Rows from block 9 of the discriminator, named by matrix and row number. Rows with one number belong to one channel. Each number is 200 + 20 x the weight over the matrix's rms, rounded and kept within 0 to 999. All counts start at 0.
# convs0: first 3x3 conv, stride 2 (discriminator.blocks.9.convs.0.weight, 640x320x3x3, standardized in use), inputs 256-271, a 3x3 kernel for each
# convs1: second 3x3 conv (discriminator.blocks.9.convs.1.weight, 640x640x3x3, standardized in use, transposed), outputs 272-288, a 3x3 kernel for each
convs0.567,231,170,188,199,212,209,176,210,203,181,201,225,223,214,194,174,236,214,185,170,214,197,190,200,194,200,159,202,207,236,193,175,183,192,209,240,214,228,180,188,183,216,192,189,194,180,171,203,187,242,235,200,181,194,226,202,229,218,220,200,226,207,181,211,218,190,196,193,201,200,200,221,202,215,191,188,188,216,209,204,161,215,230,227,169,186,191,182,211,223,192,216,194,215,195,203,234,202,211,202,206,175,194,204,162,238,170,227,227,210,206,194,193,192,195,186,205,211,220,212,250,199,227,221,215,187,193,158,203,200,193,194,226,195,229,208,189,207,209,193,209,185,181,193
convs0.568,187,184,182,217,218,193,223,184,155,178,182,185,198,196,161,193,187,201,219,228,222,191,215,232,184,173,223,201,179,228,211,217,209,191,200,165,204,216,191,204,187,185,171,190,217,209,192,200,184,203,195,174,199,206,208,198,182,210,190,204,212,188,199,193,183,193,211,219,195,182,224,171,196,157,213,205,206,179,176,199,205,179,218,183,156,211,205,224,211,182,194,203,205,218,187,209,192,182,212,217,188,196,214,203,179,182,184,196,210,193,207,168,189,225,231,228,181,169,173,201,203,183,203,217,222,200,224,143,199,202,206,202,216,174,208,223,196,225,176,199,191,176,205,190
convs0.569,199,206,208,170,210,190,212,205,204,199,225,215,209,231,203,204,198,203,173,213,227,197,239,222,208,183,201,169,179,211,185,169,207,204,180,201,182,225,210,192,220,214,240,215,170,201,196,198,213,215,223,213,210,221,180,202,157,217,208,204,220,175,202,180,196,202,175,227,180,186,202,227,213,200,232,188,192,197,205,196,203,209,222,197,217,182,194,223,207,226,203,219,180,191,198,208,196,209,205,217,200,185,198,215,194,208,197,210,213,171,186,213,218,194,182,184,205,200,201,213,207,181,209,212,183,211,163,223,211,179,183,174,162,221,190,226,228,225,199,198,190,212,205,142
convs0.570,187,202,177,166,229,228,210,228,211,194,228,209,183,197,196,223,210,202,201,207,239,185,232,197,209,209,222,155,222,160,211,179,207,182,220,174,208,187,165,225,182,160,208,216,215,199,221,194,206,210,170,199,192,203,179,198,194,182,196,197,208,217,203,169,168,168,203,241,226,212,151,190,164,194,219,213,178,216,214,229,193,172,215,215,209,169,209,224,150,227,193,209,188,146,225,176,221,213,195,188,181,213,176,191,218,206,192,179,224,196,194,226,169,193,172,191,235,219,170,205,219,191,203,222,187,185,203,169,216,178,180,184,198,223,204,197,216,173,241,195,199,236,203,178
convs0.571,209,242,210,186,206,195,240,210,185,211,208,215,242,218,172,184,190,198,197,208,212,170,208,201,142,202,225,174,194,186,169,198,182,189,206,205,201,198,210,180,208,225,206,148,223,170,221,210,219,201,225,208,238,181,212,200,194,217,176,190,213,218,223,188,200,187,217,210,219,195,234,192,203,178,191,184,209,210,223,176,215,202,209,177,259,181,208,179,195,190,192,202,173,208,197,185,216,166,226,217,180,191,162,199,187,204,193,214,188,193,186,206,179,204,197,245,209,229,197,192,182,178,150,163,198,186,196,187,170,187,178,197,194,230,216,164,229,180,186,177,226,196,231,201
convs0.572,205,169,156,193,195,204,144,210,174,200,183,171,167,209,204,233,239,218,189,194,222,198,180,204,207,194,241,212,182,198,183,200,176,234,188,172,231,211,206,200,186,204,230,184,239,196,182,168,211,227,160,149,238,190,196,204,197,167,155,232,142,235,175,203,197,203,192,203,185,194,186,161,186,186,198,186,193,199,168,171,217,185,205,178,200,202,219,186,186,187,186,231,185,211,243,197,188,199,210,190,205,224,204,195,162,190,199,204,179,211,176,205,203,217,205,228,217,178,177,182,236,216,209,221,212,175,202,246,204,177,206,198,198,212,147,222,202,213,196,207,178,226,163,177
convs0.573,225,212,196,189,258,199,201,167,193,208,200,209,207,228,171,210,211,210,202,201,195,199,210,197,171,187,176,248,198,191,194,217,224,239,211,238,213,176,210,183,235,190,191,206,177,197,191,183,223,164,229,178,152,203,163,201,165,182,191,181,184,190,207,211,207,181,218,198,229,217,172,196,214,195,213,218,237,229,189,190,189,204,184,167,227,188,186,188,169,205,227,189,211,190,208,249,213,249,192,209,197,214,190,204,202,237,166,229,188,160,226,177,203,178,193,186,202,211,194,220,203,233,221,169,204,214,169,201,232,217,200,189,170,195,180,214,167,226,231,236,190,188,200,202
convs0.574,201,197,211,201,186,219,210,199,181,147,200,189,191,204,179,206,239,214,169,236,171,234,227,224,223,151,195,221,171,202,159,216,216,183,208,195,195,168,187,213,196,173,204,208,190,202,186,225,220,199,164,237,198,164,205,195,201,160,246,208,203,188,189,219,198,241,215,216,211,195,225,210,212,151,199,225,186,203,213,205,202,233,184,191,215,222,207,210,209,203,233,201,220,193,218,203,184,207,231,209,184,182,186,195,166,196,129,207,217,174,184,192,172,190,214,226,192,206,159,190,191,215,172,199,237,215,253,196,215,203,180,233,241,213,213,192,191,193,235,220,214,204,199,207
convs0.575,189,163,189,244,179,183,210,215,180,192,204,233,209,229,184,225,184,197,175,240,185,203,190,230,202,174,194,185,222,218,182,208,243,179,195,199,241,234,235,203,205,207,215,194,224,224,203,196,212,219,232,163,224,168,215,204,163,174,218,216,235,218,223,197,187,219,234,173,215,204,184,221,220,203,202,223,210,223,177,196,201,189,171,222,214,208,213,208,190,193,205,219,210,175,205,189,155,204,204,209,214,193,176,212,227,177,181,170,182,175,179,226,165,187,233,194,200,171,210,188,206,171,205,164,191,170,204,187,180,203,199,194,187,213,189,163,211,182,187,192,158,208,176,220
convs0.576,195,228,196,169,202,215,210,206,228,218,212,194,184,177,207,197,206,234,202,187,160,208,213,190,194,183,190,193,203,201,182,175,178,168,219,186,184,224,190,232,204,205,189,177,218,216,183,149,209,181,203,164,207,178,189,197,178,220,189,195,194,205,228,198,194,203,205,226,170,202,224,187,224,173,224,189,179,206,182,232,213,196,210,184,221,227,214,194,209,221,176,190,192,217,177,149,218,226,201,191,209,183,191,230,189,183,193,210,217,157,205,198,227,235,199,211,213,198,184,186,149,184,223,209,215,175,179,205,207,220,190,206,162,194,162,193,224,204,172,193,180,199,235,243
convs0.577,184,185,233,228,218,199,204,206,202,204,176,194,184,207,181,226,192,201,188,159,243,190,218,198,223,204,205,220,262,212,213,193,206,173,181,228,210,191,181,190,151,212,190,223,195,199,209,201,163,199,197,185,171,231,167,204,222,237,152,188,217,188,211,158,190,181,229,206,257,194,155,230,174,185,212,214,202,226,205,180,226,223,171,164,178,255,209,179,199,222,178,204,169,193,211,200,172,179,206,161,191,232,203,175,205,190,183,209,218,187,218,207,209,223,188,172,226,200,217,204,192,213,182,202,211,194,184,214,184,240,196,207,220,245,201,215,234,223,200,212,170,172,204,172
convs0.578,169,242,194,229,208,201,189,204,199,173,204,197,203,183,204,175,190,190,199,210,211,213,196,163,194,178,188,172,253,176,168,263,204,197,185,149,211,182,193,170,189,193,190,217,198,202,177,219,184,190,187,234,201,207,209,193,192,208,215,163,173,203,191,196,169,185,218,189,181,204,194,175,175,205,207,218,181,209,215,196,183,185,240,208,225,190,213,197,185,212,240,186,193,192,227,210,179,200,233,188,197,209,192,196,192,224,187,173,199,196,192,191,206,196,233,184,199,208,250,194,206,200,185,179,251,191,173,192,191,190,192,218,225,208,217,178,243,236,201,221,174,163,219,167
convs0.579,195,224,199,222,153,184,233,205,227,199,228,227,203,200,182,192,174,188,188,204,208,187,176,217,191,190,205,187,201,187,211,192,202,213,234,191,200,204,211,189,194,220,180,221,199,189,191,192,163,214,184,214,247,231,221,212,214,217,172,203,218,185,183,197,205,201,206,203,207,171,246,162,209,197,208,180,199,264,199,237,215,191,220,223,205,222,218,215,194,188,231,202,216,190,199,220,158,199,204,209,183,169,203,225,167,179,204,175,194,192,219,186,216,202,177,210,181,201,228,220,194,234,191,176,207,237,219,199,183,194,228,217,180,189,171,202,221,185,203,224,193,188,233,197
convs0.580,217,190,208,184,167,200,212,185,184,216,195,208,169,190,188,197,164,218,232,180,206,162,190,215,191,224,201,175,212,188,205,216,177,184,209,206,205,190,192,187,202,248,191,215,181,220,206,215,198,214,177,222,216,225,231,180,231,207,202,183,196,200,191,227,204,178,190,208,190,204,154,169,206,196,162,174,195,173,196,214,193,199,205,229,205,213,178,177,217,186,199,236,201,178,184,176,240,193,226,208,198,221,203,184,214,195,242,188,206,219,213,194,211,212,221,205,191,211,191,215,173,246,160,190,194,198,216,208,231,181,206,207,180,230,224,219,186,170,209,177,215,201,217,211
convs0.581,190,152,173,196,175,162,199,234,202,194,201,227,183,187,172,171,219,237,214,215,196,212,181,193,189,212,247,221,206,208,199,184,205,186,215,224,209,191,201,191,194,198,174,225,188,215,202,248,196,218,175,248,208,224,209,196,223,223,160,272,211,240,190,204,222,223,170,216,184,185,210,203,188,243,208,204,215,211,216,210,222,163,199,210,239,180,217,181,203,228,219,184,188,188,206,204,207,250,188,189,177,183,259,211,219,176,202,151,221,172,206,192,219,234,181,234,193,168,180,202,165,218,188,189,228,188,217,194,223,219,204,209,166,141,162,185,200,185,174,170,194,213,226,223
convs0.582,148,167,179,209,204,195,212,168,213,189,199,183,202,190,212,190,211,162,190,183,171,175,205,201,185,234,135,171,202,202,210,143,182,191,209,201,192,216,213,188,212,205,192,177,192,213,202,176,246,212,198,244,231,191,196,212,181,168,166,214,214,204,211,263,253,190,215,192,196,212,197,216,152,196,202,199,170,199,190,225,181,207,191,198,171,157,197,165,175,236,188,184,194,202,168,210,183,218,233,195,197,213,229,199,219,216,240,228,183,217,179,195,231,209,196,189,197,180,189,225,227,196,177,235,207,199,196,220,199,228,241,212,212,195,189,206,213,189,199,162,174,156,163,209
convs0.583,199,185,208,197,182,212,216,226,217,203,206,208,227,192,209,215,226,250,172,209,220,186,244,199,201,186,162,180,222,188,184,191,195,209,190,213,179,195,193,195,203,182,182,222,190,194,209,188,180,209,200,249,193,211,197,216,227,196,201,189,221,213,198,192,197,223,230,189,216,184,240,224,187,220,203,210,228,196,186,177,195,186,184,208,228,193,162,193,215,167,200,218,202,199,197,221,187,189,198,230,191,198,187,212,176,203,196,181,194,197,212,212,186,214,213,166,187,219,206,182,224,167,173,152,186,223,213,222,230,208,179,209,229,190,197,191,212,231,217,216,214,196,202,236
convs0.584,188,179,205,184,171,180,190,186,188,196,192,245,202,214,192,194,179,177,235,227,217,230,189,195,217,203,197,216,190,181,188,202,208,207,182,218,172,205,250,196,214,203,191,206,218,178,171,218,199,196,199,185,179,188,174,201,212,209,192,182,188,228,216,190,175,227,213,205,193,193,210,173,183,239,204,207,218,232,204,231,152,221,200,203,188,195,185,193,231,226,198,175,215,207,212,200,207,224,202,215,222,181,181,161,187,165,256,174,184,189,209,226,204,191,225,188,198,181,200,214,215,187,203,169,205,181,161,194,205,179,228,193,199,192,184,223,187,241,214,220,208,214,185,226
convs0.585,211,211,190,201,211,207,196,222,190,174,224,200,192,182,214,194,167,179,189,170,207,227,212,221,218,210,192,191,144,181,199,227,193,203,197,162,197,169,161,171,238,234,197,163,247,209,178,200,192,222,209,244,206,217,187,221,200,189,242,188,186,192,210,195,214,198,220,198,156,200,184,202,205,247,209,216,169,228,213,238,227,198,177,211,177,238,178,184,197,231,209,207,182,249,207,154,197,181,184,205,219,232,228,190,210,211,217,204,203,216,183,207,208,226,216,213,196,194,158,198,200,159,178,223,233,226,210,180,200,188,181,210,209,216,218,201,161,188,189,213,216,179,185,152
convs0.586,200,180,205,214,179,184,211,194,191,203,196,185,182,207,180,243,203,193,218,215,204,193,226,191,197,245,204,231,210,176,185,205,198,201,196,204,214,210,215,198,163,182,215,199,182,183,218,215,175,232,203,200,217,203,201,218,171,220,205,201,185,209,211,225,177,206,218,227,184,233,212,169,200,245,175,197,213,186,212,170,192,197,202,195,229,220,150,194,194,200,208,206,236,200,232,230,194,218,221,195,193,203,195,163,190,192,191,167,178,202,187,206,217,161,181,206,186,181,203,188,187,226,189,210,236,192,199,228,187,167,206,195,199,193,221,243,243,179,178,203,219,201,195,186
convs0.587,195,188,191,233,184,211,208,215,203,186,240,167,247,182,180,208,183,202,227,219,216,192,189,189,206,176,182,204,235,199,222,207,197,194,216,223,225,216,168,169,225,240,212,206,212,175,228,163,185,211,202,217,210,218,200,191,223,222,160,202,223,245,220,204,207,241,225,203,241,162,216,204,203,203,197,197,200,161,206,240,199,196,196,191,193,185,199,220,175,200,203,185,163,188,205,219,185,193,203,206,184,212,149,223,204,207,215,204,217,232,226,182,221,215,193,204,236,193,212,208,202,198,200,177,221,200,205,206,192,231,179,163,210,177,174,182,220,205,204,191,204,198,203,229
convs0.588,197,205,201,182,185,196,201,212,217,193,207,181,190,199,234,205,150,193,211,161,173,209,164,186,206,206,161,189,216,186,225,195,187,194,211,229,228,191,197,168,193,194,218,201,222,173,178,198,237,219,212,181,194,214,236,192,189,212,180,169,230,179,176,194,229,225,182,218,217,180,191,188,206,214,182,201,205,170,192,215,176,159,233,189,222,188,171,284,171,203,164,189,183,191,200,207,203,195,175,177,175,203,218,175,210,192,208,194,181,190,173,189,220,167,201,221,215,210,193,185,193,215,190,200,191,192,206,185,177,192,197,203,200,188,204,203,227,176,165,184,189,223,196,205
convs0.589,209,185,234,242,193,220,218,189,182,206,205,178,221,209,183,230,189,244,203,209,194,186,174,209,186,199,210,192,220,184,181,211,205,191,147,196,177,223,188,221,184,199,182,180,166,205,224,203,204,215,168,225,199,194,216,222,207,229,204,182,184,192,191,180,233,206,184,190,255,191,217,187,168,208,178,175,210,193,210,192,221,235,168,231,202,193,195,181,187,220,198,182,165,208,204,180,190,225,195,209,194,215,200,175,187,203,190,199,230,202,184,216,215,221,187,217,198,186,210,167,199,195,207,214,200,233,202,208,177,220,188,231,206,223,185,180,205,204,201,200,183,187,226,174
convs1.567,168,202,207,177,241,220,178,222,194,224,236,223,173,182,183,169,214,201,173,181,194,197,186,202,185,212,215,181,199,191,210,183,213,216,218,251,205,232,162,182,195,168,200,218,193,197,207,191,191,168,194,205,166,204,180,201,154,202,191,237,232,221,239,206,210,220,218,239,207,214,232,223,212,159,175,220,226,194,184,242,171,190,213,203,154,209,207,223,166,198,196,154,204,194,196,245,199,195,170,210,190,224,214,233,180,217,230,211,183,192,178,193,234,122,176,207,222,211,220,168,170,186,219,215,181,187,212,182,170,202,217,202,167,210,168,197,211,190,191,207,205,194,208,231,228,239,163,229,207,194,169,185,220
convs1.568,203,178,197,224,213,192,226,171,215,192,204,216,209,219,188,193,231,204,208,204,198,183,169,214,190,203,171,208,193,212,193,218,189,249,193,190,241,205,198,223,183,218,201,205,170,190,193,193,223,187,205,170,190,185,166,182,224,203,189,185,195,192,182,201,202,193,188,190,194,172,175,213,181,178,189,194,199,176,182,165,190,216,184,214,211,215,217,187,198,172,207,185,191,222,186,171,197,179,220,230,198,199,201,210,202,161,195,214,198,235,209,233,203,201,200,239,177,195,224,200,222,201,207,196,209,207,177,203,216,177,214,197,210,219,194,215,208,209,223,173,195,199,159,189,188,207,208,197,219,218,205,188,198
convs1.569,194,202,202,246,229,178,229,198,203,201,206,198,198,216,210,204,205,217,177,231,193,195,225,203,172,220,226,215,224,199,170,190,208,230,185,210,169,253,200,168,211,182,181,208,216,211,216,191,201,207,180,195,142,208,200,189,217,199,212,203,195,183,212,205,193,196,198,189,139,216,222,185,173,189,205,233,177,237,198,206,170,165,191,180,221,196,198,187,183,220,221,172,199,222,195,245,196,212,162,229,201,179,234,194,195,204,243,238,173,139,217,185,177,174,207,223,181,194,207,198,176,190,162,197,217,260,185,198,190,195,181,189,234,198,225,180,221,215,185,207,189,223,232,223,193,199,206,206,199,204,181,202,165
convs1.570,203,215,206,196,217,194,196,200,194,218,207,205,224,214,187,196,199,202,233,208,222,188,212,204,194,207,186,226,161,200,196,204,211,182,186,165,194,233,226,221,186,202,186,206,199,162,209,238,213,213,223,188,160,223,189,237,160,175,201,206,211,214,201,187,201,221,232,198,181,196,189,197,213,193,195,226,190,209,205,172,200,179,214,180,176,225,180,226,187,201,192,215,160,158,193,180,206,191,228,192,172,217,194,200,216,193,137,184,196,203,197,201,173,222,194,193,205,197,245,179,245,205,193,210,219,189,191,216,198,235,179,212,232,204,218,206,203,192,204,194,178,210,168,204,214,219,186,178,186,213,173,195,197
convs1.571,208,201,179,173,180,191,213,194,143,218,163,207,204,214,209,202,195,204,198,225,227,188,199,176,218,173,193,202,187,200,213,203,187,206,187,221,199,198,205,241,212,217,176,196,220,204,223,203,166,223,185,197,225,256,211,192,182,213,199,267,187,228,169,190,197,213,197,179,201,217,205,185,215,158,178,214,208,197,203,163,221,184,216,193,174,194,232,208,217,215,228,167,198,168,207,203,196,189,164,213,218,238,192,225,233,164,236,161,168,245,223,205,218,194,189,211,235,207,192,176,222,187,245,154,200,220,232,197,187,186,231,218,222,181,187,197,215,202,182,198,166,208,180,206,199,207,192,166,153,178,191,225,203
convs1.572,188,182,182,248,216,184,200,209,204,192,188,193,208,191,190,202,203,195,182,215,161,183,185,177,207,199,189,193,178,218,183,190,205,193,199,173,168,218,185,211,226,197,177,199,217,197,221,178,183,189,184,214,195,193,192,233,203,167,233,167,199,182,210,184,225,205,175,149,221,203,188,204,212,186,191,174,208,208,186,210,142,178,215,185,194,176,193,203,182,206,204,173,196,208,202,249,197,203,204,199,192,185,198,204,220,246,160,157,195,165,223,207,188,170,214,202,181,226,197,219,234,237,169,185,192,190,182,195,180,178,171,202,210,235,216,208,213,167,191,232,178,203,214,210,215,217,178,224,193,209,215,191,223
convs1.573,203,225,166,213,201,205,200,239,167,215,204,183,224,199,179,226,218,211,184,188,204,206,208,180,174,167,203,192,216,182,171,219,188,195,215,213,231,175,216,183,186,205,206,229,184,201,213,217,207,179,215,195,180,216,206,194,208,206,215,186,215,220,192,198,211,251,177,193,224,202,207,180,194,127,187,200,185,192,196,207,210,218,204,226,225,180,175,226,189,238,212,188,185,198,179,257,207,184,237,202,228,189,189,229,194,197,183,196,200,211,198,186,206,202,218,252,164,211,175,213,206,204,171,164,220,208,192,196,218,182,218,215,207,200,219,198,189,209,220,205,222,199,171,195,192,205,180,199,201,201,190,187,227
convs1.574,215,196,238,198,158,176,201,180,160,198,200,204,195,192,229,187,201,222,213,171,202,200,197,189,166,224,205,207,198,217,195,240,195,217,167,152,232,165,175,201,199,206,175,197,225,209,198,213,210,212,221,208,177,186,187,196,197,212,205,184,190,211,216,218,187,183,201,181,184,178,229,172,196,248,194,212,175,193,227,203,187,206,210,211,220,191,189,200,187,216,202,235,220,222,200,177,205,177,215,203,202,199,206,178,199,212,191,225,197,201,197,203,198,188,205,199,183,201,193,189,217,192,156,158,212,204,205,180,207,183,251,212,188,193,216,210,222,204,171,210,193,193,176,182,221,160,200,199,198,152,202,209,187
convs1.575,190,191,194,186,225,202,223,192,148,215,204,180,262,196,191,188,216,214,211,227,201,196,232,204,226,221,211,204,241,206,204,182,209,203,179,207,215,218,166,184,230,207,181,182,194,195,197,181,176,205,217,202,246,194,210,214,208,212,205,197,221,210,203,222,215,200,169,199,202,192,215,166,191,223,202,167,200,210,212,173,202,201,209,183,202,219,219,208,192,214,229,185,185,193,211,223,227,182,237,241,197,171,218,205,209,217,184,202,194,232,201,218,195,177,181,209,218,205,199,210,166,200,210,227,205,177,223,230,187,187,174,180,176,219,178,187,185,192,149,204,195,182,193,209,208,195,191,188,201,226,194,188,210
convs1.576,202,201,199,202,174,240,205,192,168,202,180,208,207,198,184,205,186,168,194,244,189,194,187,171,193,216,215,207,175,191,223,192,222,231,209,235,249,198,201,228,192,236,202,200,193,186,252,194,209,144,211,223,224,192,197,217,231,218,195,215,184,181,233,195,197,205,193,204,151,170,208,192,229,218,189,219,189,181,197,221,187,193,189,162,157,190,188,193,217,196,200,209,211,181,194,226,229,191,164,201,161,196,170,183,189,179,201,180,189,210,178,211,196,181,198,185,185,180,239,198,202,197,220,191,185,199,192,217,208,179,178,205,178,166,229,192,221,189,195,177,213,222,207,208,196,227,206,192,183,227,188,178,166
convs1.577,219,202,180,168,199,209,195,237,206,234,237,194,181,221,177,212,218,187,186,194,185,239,187,195,190,215,193,221,192,220,205,176,198,187,207,206,235,180,218,208,187,180,210,164,241,188,192,196,205,224,183,209,164,214,171,180,193,195,206,205,232,204,175,184,187,192,227,193,186,208,203,189,251,166,146,192,180,187,205,221,213,206,176,189,207,203,168,193,217,203,177,194,239,205,238,196,220,211,165,190,159,209,194,198,225,203,202,206,205,207,199,227,230,190,204,194,211,222,225,194,202,224,174,177,196,208,177,247,181,162,172,204,242,184,218,192,195,209,195,221,183,237,192,201,182,205,208,239,187,185,213,223,187
convs1.578,218,203,204,208,183,159,218,188,201,206,200,195,216,210,197,218,178,192,201,162,197,201,208,217,224,183,178,209,208,184,212,191,169,161,197,176,190,211,189,195,167,195,195,204,224,180,190,204,191,186,181,207,206,189,201,204,201,214,198,169,217,204,202,202,176,230,212,211,239,191,185,194,213,185,224,202,143,221,171,224,186,206,181,196,190,222,176,175,180,217,183,229,200,213,183,175,253,212,206,216,229,213,162,193,189,180,197,175,208,186,221,201,202,203,186,230,193,171,214,210,224,195,217,190,188,212,195,194,179,213,188,181,221,200,210,222,204,186,176,168,209,189,185,210,195,213,182,184,234,216,189,177,194
convs1.579,212,217,218,206,164,193,189,247,161,212,186,207,163,198,163,214,270,206,182,224,236,219,218,216,217,213,203,206,193,191,203,198,211,221,223,195,216,169,228,193,235,211,173,206,208,182,215,175,221,193,204,218,191,208,199,225,195,211,166,190,229,203,175,207,199,176,182,197,194,199,181,203,185,224,200,202,214,226,228,193,202,165,181,225,178,214,182,182,142,176,218,224,176,194,185,192,212,218,174,185,228,226,196,216,216,201,189,211,217,223,186,234,179,210,194,176,225,203,201,192,241,222,203,183,196,189,213,197,217,199,178,197,220,233,228,189,168,218,192,219,171,180,208,229,161,177,152,222,214,189,217,171,207
convs1.580,194,226,211,204,223,229,198,196,181,232,229,198,201,151,223,238,221,216,195,203,200,202,204,195,200,175,225,232,201,209,221,185,227,203,208,207,214,181,215,186,208,170,210,188,199,245,199,208,196,234,210,216,191,225,191,191,210,240,186,184,209,219,222,183,171,199,208,192,218,193,226,220,173,192,244,245,200,206,213,219,210,230,206,190,206,181,184,182,213,195,189,215,198,181,192,207,200,205,170,178,226,199,216,196,144,197,227,181,183,216,200,198,223,165,195,181,219,200,209,204,188,192,226,211,223,188,185,161,224,184,210,161,228,225,182,201,186,199,251,180,195,210,198,222,242,220,204,219,209,192,163,217,233
convs1.581,198,179,200,210,209,220,161,241,185,215,205,187,186,198,178,222,200,194,202,211,209,195,237,202,183,189,213,201,226,173,193,208,215,199,185,214,196,181,201,181,190,214,173,161,215,188,204,186,192,206,203,198,166,243,212,153,183,204,191,178,220,225,215,200,195,214,178,188,189,209,170,200,192,214,177,189,161,192,172,171,219,196,206,187,220,194,242,196,217,180,193,208,189,179,174,226,196,216,191,207,216,187,218,222,194,215,169,190,191,191,165,192,224,199,187,198,219,186,201,214,196,186,206,191,197,233,170,173,215,256,229,234,204,183,217,218,187,183,189,206,241,182,231,230,172,246,211,217,182,183,210,190,220
convs1.582,160,229,213,183,201,213,220,211,182,177,209,234,192,221,208,169,206,190,187,205,167,197,211,202,202,180,212,215,205,220,196,129,198,167,197,166,185,164,215,222,213,192,170,184,176,193,183,174,165,214,236,186,183,188,220,192,208,229,177,209,211,223,184,212,207,175,199,182,200,226,212,176,202,232,230,182,227,171,245,214,200,178,200,211,173,192,213,207,232,197,190,164,190,193,204,191,199,214,180,183,196,189,199,180,219,235,188,191,195,236,219,198,200,201,203,183,197,196,219,199,179,227,199,210,190,188,208,185,199,201,221,217,191,166,172,192,198,204,196,187,192,205,188,238,222,175,186,206,168,208,187,191,175
convs1.583,199,179,221,227,229,192,197,201,177,201,194,193,215,222,219,204,199,214,184,196,215,198,175,182,206,180,248,215,194,215,196,228,182,195,190,184,151,208,161,207,191,182,189,286,233,197,207,214,176,166,198,171,230,203,192,192,209,210,179,186,236,222,174,182,189,203,206,207,226,210,182,157,185,229,191,174,171,191,187,194,209,198,227,223,215,209,205,210,205,201,199,204,206,200,195,207,185,191,228,214,229,198,216,204,212,203,201,203,199,182,190,211,206,219,206,227,220,211,225,191,195,176,204,191,212,200,171,218,185,174,208,176,195,181,229,165,209,188,204,178,195,190,206,216,191,189,204,228,223,217,179,196,222
convs1.584,157,190,211,147,206,212,153,169,213,190,149,193,204,233,192,185,165,201,187,221,200,222,211,175,204,164,190,212,166,213,241,199,167,224,223,214,223,214,218,293,229,251,239,187,222,198,188,205,175,218,208,232,202,202,219,175,225,247,182,191,210,177,173,188,192,215,223,216,220,210,210,206,189,200,217,170,161,174,163,224,197,179,217,197,207,205,222,231,198,199,182,199,167,180,242,246,162,164,204,183,209,218,159,200,177,175,186,194,207,210,203,224,230,196,200,205,192,201,224,198,195,208,214,225,225,201,202,207,211,207,185,205,166,196,192,190,226,212,222,209,191,204,200,247,145,202,207,183,191,177,212,217,206
convs1.585,204,230,200,187,207,220,199,220,227,192,199,209,203,205,205,203,198,160,173,173,182,163,291,197,189,203,200,209,204,224,227,197,197,177,181,213,222,240,190,178,229,219,192,179,219,208,237,213,213,210,166,167,187,212,198,193,172,167,215,190,189,189,176,226,184,212,195,150,208,205,224,198,180,187,226,217,179,184,240,255,185,175,180,205,238,194,208,204,213,199,231,206,192,192,194,252,214,205,214,160,179,202,175,189,183,167,190,187,208,213,209,214,179,185,190,228,177,211,236,216,208,266,162,227,213,204,200,208,189,201,195,185,200,174,212,191,198,217,159,200,197,219,184,215,207,197,206,234,191,192,178,173,172
convs1.586,211,183,208,202,189,191,207,216,211,202,165,204,210,225,249,175,210,190,201,207,212,174,192,216,217,214,192,195,200,172,194,213,187,209,204,221,166,205,198,197,201,180,160,203,219,188,204,194,193,216,218,204,164,218,212,219,209,234,217,176,196,218,194,172,171,201,181,196,221,196,221,206,175,231,213,191,194,233,187,141,204,194,206,197,187,214,188,215,176,184,218,189,213,247,213,198,184,192,204,196,208,192,188,182,196,189,242,188,212,230,188,212,230,200,192,206,208,184,175,207,183,193,213,189,207,207,194,185,227,187,225,229,182,177,162,201,215,200,155,213,186,209,209,213,214,211,181,162,201,230,199,206,187
convs1.587,194,185,175,199,220,182,170,183,195,208,192,201,200,203,165,194,226,205,217,217,193,205,202,232,229,184,222,200,195,200,220,236,189,195,200,199,215,235,188,217,221,229,203,196,223,172,199,236,209,194,189,226,172,191,171,192,181,217,170,218,228,191,204,208,189,208,210,186,210,191,211,201,200,156,205,154,217,180,168,196,218,215,188,191,214,217,214,204,218,199,138,233,197,197,182,213,183,209,215,167,193,236,165,216,205,240,186,200,213,204,190,229,217,208,172,179,195,207,235,195,210,241,221,183,183,191,199,197,177,171,172,204,188,236,241,189,212,216,184,212,182,200,199,209,211,205,178,207,196,196,189,192,180
convs1.588,211,191,221,199,213,212,187,191,226,235,235,204,212,170,199,168,213,170,214,198,191,162,168,222,219,194,192,222,173,194,200,180,214,200,194,210,214,217,190,189,215,194,193,157,232,225,206,207,184,209,224,192,221,202,203,208,169,173,203,206,216,222,199,189,220,210,160,172,170,204,210,209,226,200,240,207,178,180,222,194,176,166,204,184,200,197,194,213,206,212,216,252,171,207,203,180,194,185,213,193,211,216,200,189,201,173,217,183,191,222,215,219,217,188,193,183,220,186,181,178,195,218,235,212,189,203,196,175,185,204,174,226,219,189,194,200,204,198,208,223,170,202,182,170,182,182,209,195,226,235,155,156,182
convs1.589,178,211,171,178,180,189,201,217,196,202,196,200,201,232,229,222,222,204,171,195,193,160,209,226,167,198,167,199,167,174,199,161,196,202,208,195,174,232,243,201,186,231,200,158,222,193,191,175,188,198,188,202,204,217,213,240,219,197,171,197,229,213,186,201,184,190,191,238,234,186,178,202,178,187,278,226,220,213,188,197,188,195,178,165,208,213,198,220,230,207,221,230,180,244,237,178,220,206,240,199,212,244,217,193,206,209,198,190,196,204,208,233,159,195,187,206,227,178,180,227,210,226,217,215,186,198,180,223,216,194,207,190,180,205,260,166,184,195,170,198,220,203,204,171,225,212,197,184,227,209,193,169,210